From a checkpoint of a small CTC audio transcriber: 6.71M parameters, trained on read English sentences (LibriTTS-R).
Rows from block 6, named by matrix and row number. Rows with one number belong to one neuron. Each number is 50 + 15 x the weight over its row's rms, rounded and kept within 0 to 99. All counts start at 0. After the name is the row's rms in percent of the matrix's.
# fc1: MLP up (model.blocks.6.mlp.fc1.weight, 768x192), inputs 96-191
# fc2: MLP down (model.blocks.6.mlp.fc2.weight, 192x768, transposed), outputs 96-191
fc1.300 082:29 65 49 57 41 42 57 62 35 39 53 47 76 35 16 33 54 46 33 58 19 56 39 35 66 50 54 40 69 48 45 45 65 90 31 70 25 45 58 53 59 85 45 65 61 39 49 50 35 39 08 50 55 51 54 45 74 72 14 29 67 63 63 36 71 57 58 34 58 47 57 51 54 53 14 52 64 48 47 48 44 35 58 66 09 44 49 60 42 46 35 68 82 58 60 61
fc2.300 087:24 31 57 48 48 63 59 34 55 21 60 66 64 67 37 69 77 82 49 35 33 44 60 56 55 53 49 83 53 54 35 32 49 19 35 26 60 27 53 29 47 50 48 62 47 43 33 73 65 63 36 46 34 65 19 64 56 50 59 35 51 48 47 85 63 55 43 19 59 39 48 35 67 47 56 45 32 29 22 36 55 62 64 42 51 51 63 54 54 38 40 54 53 67 48 58
fc1.301 094:29 50 47 45 40 56 55 45 37 42 57 64 56 54 30 56 52 53 58 64 54 63 43 35 39 49 36 52 41 53 78 54 73 52 30 35 52 61 69 40 55 67 52 67 58 63 36 69 58 42 25 50 32 72 54 25 34 56 74 52 26 65 74 92 36 54 57 41 77 49 58 06 66 50 17 32 36 64 33 48 46 34 46 60 74 50 67 44 64 50 26 70 62 60 48 50
fc2.301 087:36 54 44 52 29 33 68 74 26 29 38 53 44 84 52 56 80 36 49 63 49 56 43 34 50 76 47 38 41 62 59 48 49 53 24 05 40 55 53 60 65 09 69 60 55 37 55 69 70 59 12 58 52 54 29 14 28 48 59 36 25 42 70 36 34 46 69 38 69 52 52 47 42 43 35 62 42 59 53 42 59 48 55 55 76 76 25 51 56 54 69 67 47 73 46 77
fc1.302 112:28 56 63 70 55 98 32 49 58 33 55 52 63 42 11 36 54 68 23 51 55 38 46 49 33 42 43 54 68 15 57 56 39 46 45 90 34 73 42 40 84 40 47 71 41 46 49 50 36 53 48 31 65 65 54 42 48 60 29 53 63 50 45 38 50 77 61 45 60 37 36 51 45 41 44 31 47 61 29 61 29 27 46 47 59 28 78 87 48 39 06 49 37 48 53 35
fc2.302 091:63 51 23 47 02 48 52 34 46 54 38 59 35 40 55 46 47 28 39 42 37 74 47 52 62 33 28 59 45 50 46 73 29 78 76 48 36 47 54 22 32 55 60 43 73 48 82 43 56 51 42 48 72 70 60 28 84 61 55 26 59 14 59 45 52 50 39 56 35 55 81 44 29 68 57 53 44 47 87 75 70 53 30 55 54 39 58 63 47 44 62 60 54 55 54 58
fc1.303 109:48 48 63 19 47 40 56 38 48 46 73 50 43 42 37 28 42 57 39 49 38 30 38 47 43 29 36 75 50 33 55 44 68 82 45 39 53 52 70 52 46 85 52 72 54 74 44 39 39 47 17 34 29 55 61 52 51 70 48 51 50 48 83 61 56 47 49 44 58 51 48 47 76 49 41 51 60 47 10 64 45 41 55 57 46 26 40 54 81 53 43 57 49 63 53 48
fc2.303 140:54 99 54 43 53 34 67 45 52 65 60 33 61 48 33 32 70 50 60 61 47 67 35 28 68 49 40 55 54 56 33 40 49 69 48 24 28 55 56 57 25 36 62 55 38 46 61 59 57 50 69 42 53 48 62 65 58 45 52 55 51 49 56 68 39 39 53 55 36 50 56 71 20 86 59 70 76 65 48 33 39 05 41 48 80 40 60 29 70 35 31 47 53 73 33 53
fc1.304 100:49 54 60 50 35 59 52 80 70 65 63 50 41 56 55 37 55 51 33 32 39 52 40 18 55 57 67 44 53 50 73 48 64 62 30 36 44 41 71 37 61 47 14 47 39 26 01 38 32 51 55 51 34 38 79 49 56 38 23 59 43 34 51 73 01 58 51 48 55 43 50 47 55 38 43 74 71 28 45 75 44 53 39 68 45 48 62 50 40 61 59 27 50 59 21 37
fc2.304 090:67 51 33 57 38 34 58 54 25 62 42 60 48 57 61 26 54 17 41 50 55 41 49 77 66 55 29 39 26 36 69 49 31 36 40 63 49 68 46 45 64 76 63 35 77 34 56 52 51 50 24 60 52 32 40 47 55 39 74 44 39 65 67 57 59 36 30 57 46 49 51 32 33 39 58 35 62 60 70 46 63 61 47 73 58 65 51 31 41 46 76 76 72 61 79 52
fc1.305 104:22 41 67 46 50 69 17 67 69 55 52 64 67 34 47 66 48 31 51 37 57 62 19 40 24 53 71 48 74 51 43 32 55 35 39 65 29 47 38 48 62 60 56 58 44 49 63 42 26 82 36 38 55 60 50 63 65 65 02 45 50 41 64 31 60 78 75 45 54 37 42 49 51 64 19 36 42 55 31 51 45 45 42 25 61 32 53 90 71 46 53 41 56 42 64 54
fc2.305 105:48 49 36 79 38 67 48 44 33 55 45 47 46 62 42 91 47 50 76 41 25 40 69 62 42 54 69 31 46 59 54 49 49 59 54 50 55 45 53 43 16 41 55 44 57 31 29 61 53 51 40 17 71 65 56 50 63 44 51 57 84 16 68 50 64 41 49 35 64 36 53 67 42 33 41 28 40 50 41 43 54 39 36 48 48 66 41 29 61 23 38 55 52 64 56 54
fc1.306 105:55 51 61 46 53 71 33 45 43 45 72 56 60 40 19 52 41 33 37 71 41 31 50 53 44 50 56 61 64 46 46 57 49 66 63 51 57 37 62 58 65 36 53 51 70 59 30 37 34 65 46 43 39 56 71 55 27 60 14 97 27 36 52 61 47 48 74 43 49 21 31 34 51 18 57 20 31 63 44 49 37 42 35 43 50 22 74 91 61 65 58 44 60 17 58 46
fc2.306 102:53 16 64 44 29 42 43 49 46 41 24 38 40 31 63 89 45 64 71 49 47 44 57 68 21 54 77 61 36 46 48 59 57 56 43 58 49 50 33 37 59 34 54 56 62 67 69 46 62 48 53 37 59 38 74 47 61 52 54 75 73 55 57 48 44 47 21 44 60 41 63 64 74 53 68 56 51 50 22 38 72 49 69 56 40 64 09 44 58 32 68 59 46 77 50 32
fc1.307 096:43 79 54 32 41 59 52 53 59 59 39 50 50 39 57 39 24 25 39 64 36 47 57 47 67 58 60 35 62 47 46 34 33 43 40 48 72 52 51 48 61 47 45 49 34 62 47 34 37 55 12 41 83 51 57 76 62 71 48 39 72 81 41 30 44 81 65 54 49 35 62 43 23 66 43 32 54 31 65 70 25 71 19 47 50 38 32 69 54 58 51 57 47 27 44 38
fc2.307 094:25 54 56 50 68 33 35 50 43 42 49 57 67 56 37 46 84 58 38 54 13 44 34 34 46 27 67 43 48 55 36 84 30 33 44 49 50 29 49 46 52 43 21 61 73 63 53 50 66 59 45 72 57 48 57 19 38 52 65 48 52 54 30 50 18 43 43 44 62 37 49 81 46 52 64 67 55 56 37 50 45 66 30 41 36 57 64 47 41 43 47 62 28 53 37 44
fc1.308 103:56 11 56 65 46 44 77 35 50 23 53 64 74 51 34 23 34 83 62 50 23 31 35 21 48 34 64 62 59 55 55 61 64 54 24 52 62 49 54 26 42 50 29 51 46 71 68 42 66 39 60 41 39 43 58 59 29 24 45 47 57 77 48 47 60 39 42 58 48 34 70 57 59 68 63 45 64 27 47 84 44 58 49 53 62 66 50 30 54 68 55 43 43 45 47 46
fc2.308 094:59 56 32 34 53 48 63 27 79 73 37 35 30 41 43 22 36 53 49 65 99 45 55 66 79 47 59 47 56 45 44 45 42 50 52 61 39 22 57 40 23 37 42 50 42 53 73 47 27 38 38 44 41 43 71 92 76 36 56 53 92 55 49 46 49 36 65 56 41 59 52 36 44 48 50 40 66 36 50 38 34 70 47 52 40 56 58 44 58 36 63 69 52 53 36 44
fc1.309 110:55 45 37 57 73 51 42 53 30 53 53 51 68 29 31 17 46 36 37 44 69 35 52 24 70 57 54 39 55 54 53 42 33 42 47 40 43 39 66 47 57 61 49 58 44 69 58 40 42 58 27 38 40 50 56 67 47 44 31 71 50 61 56 74 45 82 72 48 37 34 40 59 47 71 57 27 48 37 32 67 31 51 35 41 41 45 57 69 42 65 51 48 46 11 42 49
fc2.309 122:48 58 43 65 42 57 14 60 54 44 60 46 48 47 43 70 86 47 69 78 68 70 19 72 58 39 31 52 36 39 62 64 74 47 76 39 28 71 51 49 28 38 28 70 36 58 53 64 41 43 88 39 38 49 66 32 51 48 32 71 35 52 00 59 37 48 57 68 61 34 44 47 54 33 51 25 39 56 36 53 81 55 40 63 44 37 46 45 54 36 50 29 31 35 42 44
fc1.310 096:51 19 93 59 74 60 32 76 63 40 58 52 63 59 64 50 31 58 55 54 53 26 52 29 31 40 76 30 55 62 63 51 76 41 51 63 39 42 61 48 53 62 45 56 49 55 65 42 51 53 67 43 33 55 59 54 35 47 59 62 28 54 37 63 37 33 57 50 58 39 73 58 74 46 31 51 40 32 43 75 55 52 22 52 62 47 58 46 54 46 49 47 53 47 54 58
fc2.310 100:51 48 74 52 39 76 32 60 53 57 49 41 58 45 42 62 36 69 48 46 64 20 74 38 46 60 71 54 31 51 62 50 69 22 65 45 81 50 58 51 59 41 47 57 20 60 32 53 43 51 66 46 25 30 62 57 45 27 44 80 59 62 20 54 40 48 38 37 70 26 16 69 54 48 66 55 57 40 31 22 24 30 46 39 31 29 58 48 49 37 34 42 31 32 55 39
fc1.311 086:46 25 50 41 35 44 21 43 44 64 40 58 51 16 39 37 60 57 49 33 26 60 39 33 46 72 82 24 50 29 49 29 64 97 35 49 38 46 35 45 67 74 39 68 63 46 50 61 50 61 53 28 24 50 74 48 62 64 25 43 20 40 59 60 59 74 66 57 55 39 44 52 51 53 48 40 66 51 25 51 51 53 35 36 41 40 33 50 48 79 46 53 75 36 45 47
fc2.311 084:53 97 69 37 65 18 53 34 43 67 44 43 48 66 47 35 60 54 31 73 39 60 46 41 61 53 49 61 39 73 45 69 57 34 34 19 63 40 80 45 64 28 65 69 47 53 39 82 26 38 63 62 73 45 55 69 40 42 55 79 59 51 33 38 61 39 44 48 63 65 42 61 42 69 40 65 61 74 77 35 17 17 47 36 62 60 61 54 54 33 39 34 24 46 48 42
fc1.312 076:67 40 46 66 48 53 69 43 25 43 56 51 38 52 36 29 70 55 40 78 60 46 58 40 41 32 59 75 65 45 58 68 68 75 49 14 56 67 68 39 42 36 45 66 47 74 45 33 81 45 24 38 38 62 55 23 62 60 18 60 37 24 67 73 47 40 42 82 50 49 61 53 66 59 32 53 54 65 33 48 49 49 47 38 45 46 54 63 68 75 63 42 48 57 51 38
fc2.312 070:52 78 54 38 67 58 49 32 61 70 58 30 40 45 32 43 70 60 15 60 48 47 43 63 53 35 72 35 34 42 64 72 47 33 72 53 60 36 42 65 52 71 39 89 54 52 76 39 62 41 20 40 34 65 42 35 47 51 46 58 53 69 44 51 51 38 44 44 65 45 34 61 57 79 47 70 37 32 61 51 49 43 43 67 62 51 52 51 90 38 32 42 46 49 33 32
fc1.313 095:45 25 29 37 58 71 69 45 07 39 45 60 49 27 50 41 17 59 54 55 33 38 68 44 43 40 41 56 45 45 45 47 51 65 55 25 63 36 43 59 51 50 53 48 43 73 41 60 56 52 26 46 49 46 48 56 08 25 71 61 64 57 55 52 71 66 60 46 68 45 29 42 51 62 76 45 33 45 73 46 34 52 42 42 42 52 73 57 53 89 52 68 61 00 33 46
fc2.313 098:40 41 49 49 65 63 55 74 58 51 56 49 70 37 53 48 62 77 48 52 51 51 37 26 45 78 60 32 42 53 54 23 60 28 44 58 43 63 63 46 70 44 69 69 53 52 68 54 57 69 62 34 48 52 62 39 50 52 47 38 32 47 00 31 85 69 57 57 48 49 47 84 81 39 36 29 61 43 45 44 81 56 56 62 45 55 55 55 42 54 56 45 34 67 53 66
fc1.314 100:52 21 59 46 60 68 46 44 63 61 57 45 53 51 32 16 35 53 51 51 15 32 41 00 64 44 93 44 51 47 63 46 63 44 36 54 48 34 50 41 49 68 23 68 43 38 20 37 51 60 41 19 20 53 72 45 39 44 47 57 70 42 52 62 50 56 52 29 62 37 70 53 74 50 43 45 55 24 51 64 27 62 50 38 39 42 56 52 49 62 60 51 51 51 35 32
fc2.314 105:50 38 50 44 58 49 77 51 74 42 43 63 76 46 62 55 01 54 51 57 27 29 39 39 53 67 74 57 49 40 47 33 50 71 38 54 59 34 56 38 36 54 51 60 68 41 29 49 18 48 47 67 57 63 46 51 52 58 46 47 68 82 62 29 63 54 70 44 43 19 23 52 60 46 49 33 23 55 48 48 43 46 36 58 39 45 41 80 44 70 65 43 64 33 48 47
fc1.315 098:57 56 64 66 56 49 48 55 68 75 60 47 72 29 06 33 22 37 41 45 31 38 35 36 59 40 67 59 63 25 57 39 55 57 50 83 19 35 59 55 62 49 42 51 38 51 31 22 06 47 54 29 63 38 89 51 51 48 29 78 77 36 60 56 21 58 79 61 62 42 39 35 38 40 40 44 36 51 48 81 28 43 36 57 62 33 37 63 69 52 49 48 31 41 38 32
fc2.315 094:49 47 48 30 64 53 57 60 34 71 27 52 65 44 77 29 42 46 79 46 44 36 46 43 65 26 50 50 43 53 62 66 30 61 53 41 27 46 78 63 49 62 43 25 20 59 69 49 32 51 54 53 36 47 54 13 64 21 61 52 99 62 57 61 44 61 57 52 39 49 59 29 26 61 46 56 62 09 65 67 48 64 47 54 28 47 58 47 32 26 69 35 63 32 59 55
fc1.316 102:62 30 48 60 59 72 41 40 44 63 46 45 63 52 33 43 52 53 66 49 42 46 43 19 68 42 73 42 49 49 70 45 54 46 46 40 55 30 75 18 59 70 43 61 45 56 30 34 58 57 22 40 52 44 84 81 31 53 36 69 53 68 44 49 49 54 53 61 66 42 66 33 82 55 47 24 57 38 39 60 34 55 44 67 27 47 62 54 40 56 70 43 53 33 37 32
fc2.316 103:59 33 54 37 56 87 45 33 86 73 25 20 38 77 49 71 18 72 53 45 68 31 42 58 28 56 80 53 49 64 62 60 35 44 47 61 79 31 34 44 61 53 39 48 61 44 55 39 20 67 33 51 43 55 64 53 66 49 56 56 70 34 39 61 44 34 57 43 69 40 61 48 53 50 30 48 19 44 48 50 24 67 45 29 59 84 52 50 25 49 77 43 32 26 36 44