Rows from block 7 of a small CTC audio transcriber, named by matrix and row number. Rows with one number belong to one neuron. Each number is 200 + 20 x the weight over its row's rms, rounded and kept within 0 to 999. All counts start at 0. After the name is the row's rms in percent of the matrix's.
After each neuron's rows are labels from the 100 clips, of 14976, where the neuron reaches its highest value: "loudest" is the band of the loudest frequency at the time of the peak. Only what is clearly more common there than usual is listed. The data: read English sentences (LibriTTS-R). In brackets: how many of the 100, against the usual share in percent.
# fc1: MLP up (model.blocks.7.mlp.fc1.weight, 768x192), inputs 0-63
# fc2: MLP down (model.blocks.7.mlp.fc2.weight, 192x768, transposed), outputs 0-63

fc1.201,101,169,169,226,183,188,228,208,181,198,216,216,171,191,211,233,241,176,209,165,238,243,190,185,203,187,202,190,211,197,200,227,208,171,165,205,187,175,188,246,191,171,219,177,201,164,214,234,213,200,228,207,227,231,218,199,215,214,207,226,204,199,209,195,179
fc2.201,096,196,183,209,199,223,207,196,203,171,185,233,213,231,200,159,191,212,192,215,210,176,199,210,208,239,226,220,189,215,199,183,218,189,219,196,176,206,212,192,189,226,201,189,232,189,187,222,223,170,210,187,183,174,183,156,236,186,210,193,208,182,210,213,189
loudest: 500 to 1000 Hz (44 vs 6.6); 250 to 500 Hz (39 vs 13.7)

fc1.97,095,220,168,183,205,251,189,198,196,222,236,218,198,207,212,220,222,226,157,180,194,207,177,207,181,208,291,193,214,175,178,204,177,186,208,199,217,212,176,223,217,186,172,212,200,190,239,189,206,185,195,257,175,185,182,214,210,183,161,201,214,207,185,146,177
fc2.97,088,230,202,127,214,224,163,182,182,199,199,196,202,193,207,219,202,198,198,225,169,192,186,197,176,161,209,244,180,211,205,207,208,192,202,217,198,186,215,189,203,188,206,215,220,198,208,203,186,191,159,130,200,231,175,201,235,189,226,206,172,187,179,197,225
loudest: 250 to 500 Hz (38 vs 13.7)

fc1.481,106,209,196,191,194,189,219,201,218,204,201,172,212,210,216,200,195,226,183,195,203,221,206,198,193,196,222,218,241,176,199,226,198,181,161,162,214,227,183,189,216,165,213,185,169,168,201,226,214,228,203,195,230,213,178,211,209,220,152,210,245,148,177,210,211
fc2.481,107,190,198,228,217,222,210,196,192,220,198,192,229,238,195,225,179,180,193,178,181,196,172,185,198,156,212,230,174,205,187,208,218,196,200,199,184,221,219,174,182,204,252,181,239,204,196,215,220,181,162,184,216,233,198,195,206,203,180,192,187,184,209,196,227
loudest: 2000 to 4000 Hz (35 vs 2.6)

fc1.32,090,215,183,225,207,166,193,211,215,209,192,190,200,186,204,194,183,193,222,168,200,204,222,161,210,210,200,210,173,193,199,222,201,188,178,215,187,200,199,215,206,195,165,220,215,198,212,244,213,224,226,178,199,213,172,192,214,195,225,196,209,179,211,196,209
fc2.32,094,176,191,204,186,208,178,222,194,202,201,206,185,219,217,205,183,190,215,182,163,199,206,227,205,156,176,222,206,180,182,217,187,169,191,164,168,163,219,183,178,206,209,171,203,206,235,206,238,194,220,204,212,236,191,179,212,225,219,223,199,201,194,168,222
loudest: 250 to 500 Hz (47 vs 13.7)

fc1.166,109,165,170,210,200,194,233,219,233,187,175,181,192,191,204,169,210,182,244,197,204,194,146,178,223,232,192,232,210,213,220,186,221,180,164,182,191,217,197,211,211,197,215,209,213,200,196,247,182,242,211,197,218,222,212,180,204,238,221,175,187,159,158,213,213
fc2.166,117,218,207,185,225,217,179,160,181,202,216,198,191,201,167,211,205,230,150,200,195,200,196,215,198,196,224,191,199,156,171,191,177,238,224,213,174,188,207,210,198,197,170,182,193,190,177,173,192,186,192,214,195,199,186,230,190,190,185,220,237,200,207,191,172
loudest: 1000 to 2000 Hz (36 vs 2.2); 500 to 1000 Hz (34 vs 6.6)

fc1.302,103,204,185,211,165,208,223,184,179,208,205,217,198,217,194,189,206,209,188,198,202,215,218,189,179,237,206,172,207,184,191,202,187,167,144,231,181,199,204,216,199,201,240,193,178,186,225,237,230,195,204,179,184,227,236,205,225,193,200,199,212,184,214,197,195
fc2.302,096,201,175,185,201,206,199,178,192,204,198,227,184,194,191,190,216,206,216,207,246,236,188,222,172,194,209,181,207,240,247,220,205,226,185,210,177,186,171,221,226,219,194,204,213,177,194,234,203,176,216,167,177,172,202,196,217,210,235,196,178,213,218,215,190
loudest: 500 to 1000 Hz (29 vs 6.6)

fc1.406,108,174,181,217,165,154,216,222,181,197,211,205,179,165,206,195,242,205,215,195,207,209,184,162,208,206,191,213,233,191,225,204,209,192,194,212,186,220,154,244,222,191,224,161,190,217,193,244,205,187,224,197,209,207,225,190,174,192,242,202,245,198,201,188,177
fc2.406,116,212,195,175,185,215,202,200,202,205,199,208,187,217,207,198,216,220,191,209,183,170,213,183,236,173,239,233,189,219,187,181,186,195,211,201,248,206,204,207,194,201,212,179,180,189,255,214,207,222,184,189,172,174,198,207,207,187,219,229,175,184,186,213,181
loudest: 1000 to 2000 Hz (39 vs 2.2)

fc1.180,097,224,180,184,193,254,214,190,209,195,183,221,184,190,227,228,198,225,165,210,195,201,205,182,174,241,254,193,204,181,199,225,200,185,226,193,188,197,193,213,218,162,195,199,179,183,188,220,205,191,202,216,213,176,190,201,219,147,173,195,195,203,195,179,188
fc2.180,100,230,197,158,235,215,192,195,206,210,194,196,205,176,156,208,204,206,180,200,218,191,171,193,196,205,191,209,217,189,199,183,218,205,214,214,217,219,205,203,208,193,172,202,201,198,186,146,176,200,220,208,222,204,201,194,173,160,222,203,188,205,209,182,189
loudest: 250 to 500 Hz (31 vs 13.7)

fc1.339,097,214,192,236,203,151,219,199,174,186,204,210,188,182,229,218,232,205,200,140,197,201,209,179,183,202,211,170,219,175,199,195,199,158,183,190,224,196,180,208,204,166,213,163,186,185,225,207,206,213,224,201,207,217,210,200,200,200,203,214,221,178,210,164,198
fc2.339,100,195,182,239,206,213,184,210,208,238,199,202,201,181,164,178,230,170,202,200,229,231,178,211,220,207,185,191,192,224,204,204,232,224,194,231,193,167,162,191,214,224,220,201,211,209,181,223,250,174,230,224,214,184,203,209,228,182,212,199,189,247,186,209,193
loudest: 500 to 1000 Hz (30 vs 6.6)

fc1.497,091,198,206,197,194,189,188,193,215,242,188,167,202,198,233,215,195,212,193,190,175,194,201,208,216,196,197,184,202,186,192,216,184,210,189,168,196,200,207,194,195,181,144,197,191,169,187,224,214,220,214,229,187,220,186,216,206,206,148,211,219,167,190,192,186
fc2.497,089,223,221,218,204,202,190,196,232,217,176,216,203,225,177,171,221,178,216,198,193,206,191,194,211,210,178,194,163,239,207,186,244,187,185,196,181,205,182,183,178,197,199,205,238,219,189,214,200,204,210,181,211,199,183,206,226,221,200,177,197,199,208,221,193
loudest: 500 to 1000 Hz (30 vs 6.6)

fc1.547,099,164,189,229,215,213,198,178,196,223,199,180,200,200,167,221,230,224,207,204,197,199,187,191,222,221,222,192,206,164,196,222,187,190,143,216,224,175,195,207,240,173,197,240,207,144,216,210,190,225,195,240,173,209,211,249,216,168,226,208,210,174,166,207,202
fc2.547,106,154,196,208,184,180,190,182,192,215,214,205,239,211,183,183,178,158,217,201,201,211,191,224,182,204,171,206,193,159,232,204,223,225,202,201,197,208,200,219,190,180,238,188,168,194,222,181,197,145,205,207,181,212,219,224,193,190,191,178,223,224,182,179,187
loudest: 2000 to 4000 Hz (54 vs 2.6)

fc1.668,117,198,187,198,219,220,212,224,218,209,221,154,198,166,188,195,229,227,200,171,204,202,207,197,213,206,193,225,232,169,189,201,202,181,178,206,191,197,174,216,240,177,188,230,181,184,204,216,204,221,213,256,184,221,271,235,201,203,184,182,219,150,200,177,190
fc2.668,126,168,194,150,197,192,193,224,190,189,199,177,166,216,226,176,203,197,208,194,227,205,204,223,216,193,190,216,212,180,202,199,207,188,208,232,247,169,210,195,182,210,193,180,204,203,235,189,195,209,184,167,151,235,221,183,223,249,181,196,219,202,212,211,194
loudest: 2000 to 4000 Hz (64 vs 2.6); 4000 to 8000 Hz (34 vs 5.7)

fc1.206,093,210,212,171,183,158,195,226,174,212,172,175,178,190,236,150,177,205,186,193,201,202,192,206,221,206,201,178,190,221,235,234,211,205,217,171,216,241,205,197,207,192,184,173,181,217,198,182,225,214,216,222,164,204,200,195,181,197,195,203,242,214,185,213,181
fc2.206,083,198,241,175,188,202,184,193,181,190,191,158,184,171,192,222,170,183,192,204,196,199,186,245,187,211,183,210,217,182,222,220,192,240,197,198,205,180,224,204,166,197,197,190,178,215,196,183,172,201,190,207,229,199,206,181,185,191,229,221,194,246,220,175,197
loudest: 500 to 1000 Hz (43 vs 6.6)

fc1.484,095,178,195,202,175,170,198,246,173,225,213,195,196,157,238,198,207,192,219,179,189,220,166,210,184,204,190,196,230,205,227,209,186,205,222,168,186,199,152,231,236,214,192,206,190,213,190,183,204,198,191,234,218,234,211,192,176,179,200,185,218,223,136,167,160
fc2.484,092,207,203,168,186,185,223,197,171,192,191,189,204,209,192,163,200,193,172,214,188,182,185,198,220,193,213,281,227,180,202,212,177,187,185,208,199,186,206,221,195,214,208,202,173,216,234,210,215,193,230,170,160,205,210,192,196,200,243,198,199,234,220,181,194
loudest: 1000 to 2000 Hz (30 vs 2.2); 2000 to 4000 Hz (30 vs 2.6)

fc1.320,110,174,179,205,163,221,182,189,173,194,211,209,182,179,199,202,195,205,208,168,199,193,184,219,183,220,243,236,187,162,220,228,217,212,210,213,221,225,195,227,217,174,210,184,217,172,223,180,187,180,205,207,167,186,175,189,170,196,235,212,203,214,187,149,186
fc2.320,100,191,203,210,187,198,213,205,204,176,210,198,196,222,209,189,202,190,219,206,190,194,220,174,222,209,189,220,184,209,186,193,203,185,170,189,179,168,171,186,222,204,248,182,226,171,230,237,192,216,181,160,239,200,225,193,230,208,197,173,205,165,211,216,194
loudest: 250 to 500 Hz (38 vs 13.7)

fc1.88,111,223,177,199,188,197,208,235,196,173,208,149,176,202,233,202,207,193,183,179,201,216,189,199,229,207,181,202,211,213,208,215,199,194,231,217,210,211,191,217,200,208,188,186,154,197,199,233,214,190,257,212,221,215,208,193,193,244,175,224,242,215,233,191,184
fc2.88,105,200,256,196,174,160,175,203,214,214,164,193,184,176,195,221,174,205,204,199,214,182,181,225,169,197,177,167,199,226,232,205,213,223,231,188,227,209,208,155,188,179,222,196,201,195,212,179,194,238,212,207,197,182,201,192,212,208,202,204,200,224,179,209,202
loudest: 500 to 1000 Hz (46 vs 6.6)

fc1.745,094,209,193,190,178,204,195,204,212,198,200,194,185,210,186,176,231,237,185,202,185,196,218,187,251,219,254,198,175,207,196,222,201,183,185,193,232,213,187,209,196,215,214,166,189,197,237,221,216,213,197,193,147,202,209,191,210,203,187,193,224,203,225,210,171
fc2.745,092,213,163,210,190,210,176,198,183,176,188,221,179,214,176,171,214,208,223,226,205,195,136,205,201,195,221,196,184,233,197,257,205,211,188,204,168,180,216,224,190,226,173,230,213,213,189,232,222,188,192,206,177,195,206,189,198,164,223,201,181,202,199,234,212
loudest: 250 to 500 Hz (42 vs 13.7)

fc1.402,103,174,183,247,189,169,188,199,190,241,186,233,202,201,201,186,203,178,239,201,215,203,175,188,245,211,224,182,189,193,220,215,212,182,194,236,222,180,208,207,203,166,194,215,219,182,222,218,189,214,221,248,181,190,206,218,153,193,234,187,181,200,138,200,198
fc2.402,108,186,194,226,205,189,184,191,235,198,196,250,203,192,202,168,205,216,196,230,143,171,247,188,213,222,198,184,174,195,204,203,193,165,215,202,182,207,186,187,196,206,216,199,209,162,214,222,178,198,211,219,214,214,225,208,187,179,195,191,179,174,204,219,232
loudest: 2000 to 4000 Hz (25 vs 2.6)

fc1.112,112,186,169,216,215,179,216,227,188,227,227,167,201,179,223,224,212,210,212,177,189,227,191,185,214,207,176,245,229,173,195,199,182,179,178,178,201,190,180,226,225,185,172,210,155,154,207,200,247,227,230,234,191,260,251,217,224,198,211,186,210,163,182,173,188
fc2.112,101,176,176,150,204,208,213,191,179,197,201,189,185,202,183,253,200,192,195,197,206,213,216,226,176,214,217,221,225,147,205,216,181,205,188,237,223,181,198,223,202,213,183,203,202,198,203,186,150,199,174,182,191,207,200,190,219,193,237,227,208,201,193,170,204
loudest: 2000 to 4000 Hz (66 vs 2.6)

fc1.338,104,203,201,210,193,199,208,229,198,206,205,211,197,202,222,194,216,216,195,177,194,201,224,195,213,218,201,204,201,168,188,193,218,179,217,185,203,195,187,219,200,188,224,184,148,184,216,211,222,202,208,197,211,252,225,221,233,199,159,212,244,200,217,158,186
fc2.338,102,214,179,239,194,208,201,211,200,203,192,195,184,185,172,189,205,194,193,189,184,187,194,185,161,237,172,220,167,212,197,194,222,209,226,161,166,196,186,227,220,193,236,204,204,187,193,238,230,160,235,205,205,191,194,198,206,219,214,181,217,219,220,204,189
loudest: 250 to 500 Hz (40 vs 13.7)

fc1.86,084,161,159,209,194,172,227,254,206,194,213,158,190,184,234,204,205,212,188,193,198,225,218,193,180,212,200,193,243,197,214,239,160,189,190,208,189,209,182,211,213,215,200,203,188,210,169,205,214,182,219,177,221,191,201,200,196,217,211,186,201,201,188,196,206
fc2.86,079,235,207,180,191,192,188,194,181,207,148,200,198,227,203,223,178,167,210,223,213,184,192,197,189,186,167,186,168,234,204,180,198,244,191,188,181,191,238,180,183,239,226,208,235,191,184,216,174,191,188,198,233,175,145,159,207,189,214,203,150,211,190,199,247
loudest: 1000 to 2000 Hz (31 vs 2.2); 500 to 1000 Hz (25 vs 6.6)

fc1.595,097,198,179,183,179,186,209,205,203,203,221,172,186,191,209,207,210,198,227,195,204,208,174,211,199,239,196,208,222,184,234,219,207,205,226,182,240,219,209,249,208,190,190,192,176,196,189,208,197,204,231,207,226,196,219,191,178,198,201,184,201,205,230,183,161
fc2.595,089,170,205,219,184,208,210,215,199,172,211,161,207,200,197,229,183,191,186,198,158,212,175,221,208,199,216,178,210,210,207,184,172,209,205,212,183,174,218,181,181,198,206,181,226,244,199,219,192,198,182,187,208,191,193,161,215,244,184,188,197,247,222,189,198
loudest: 500 to 1000 Hz (31 vs 6.6)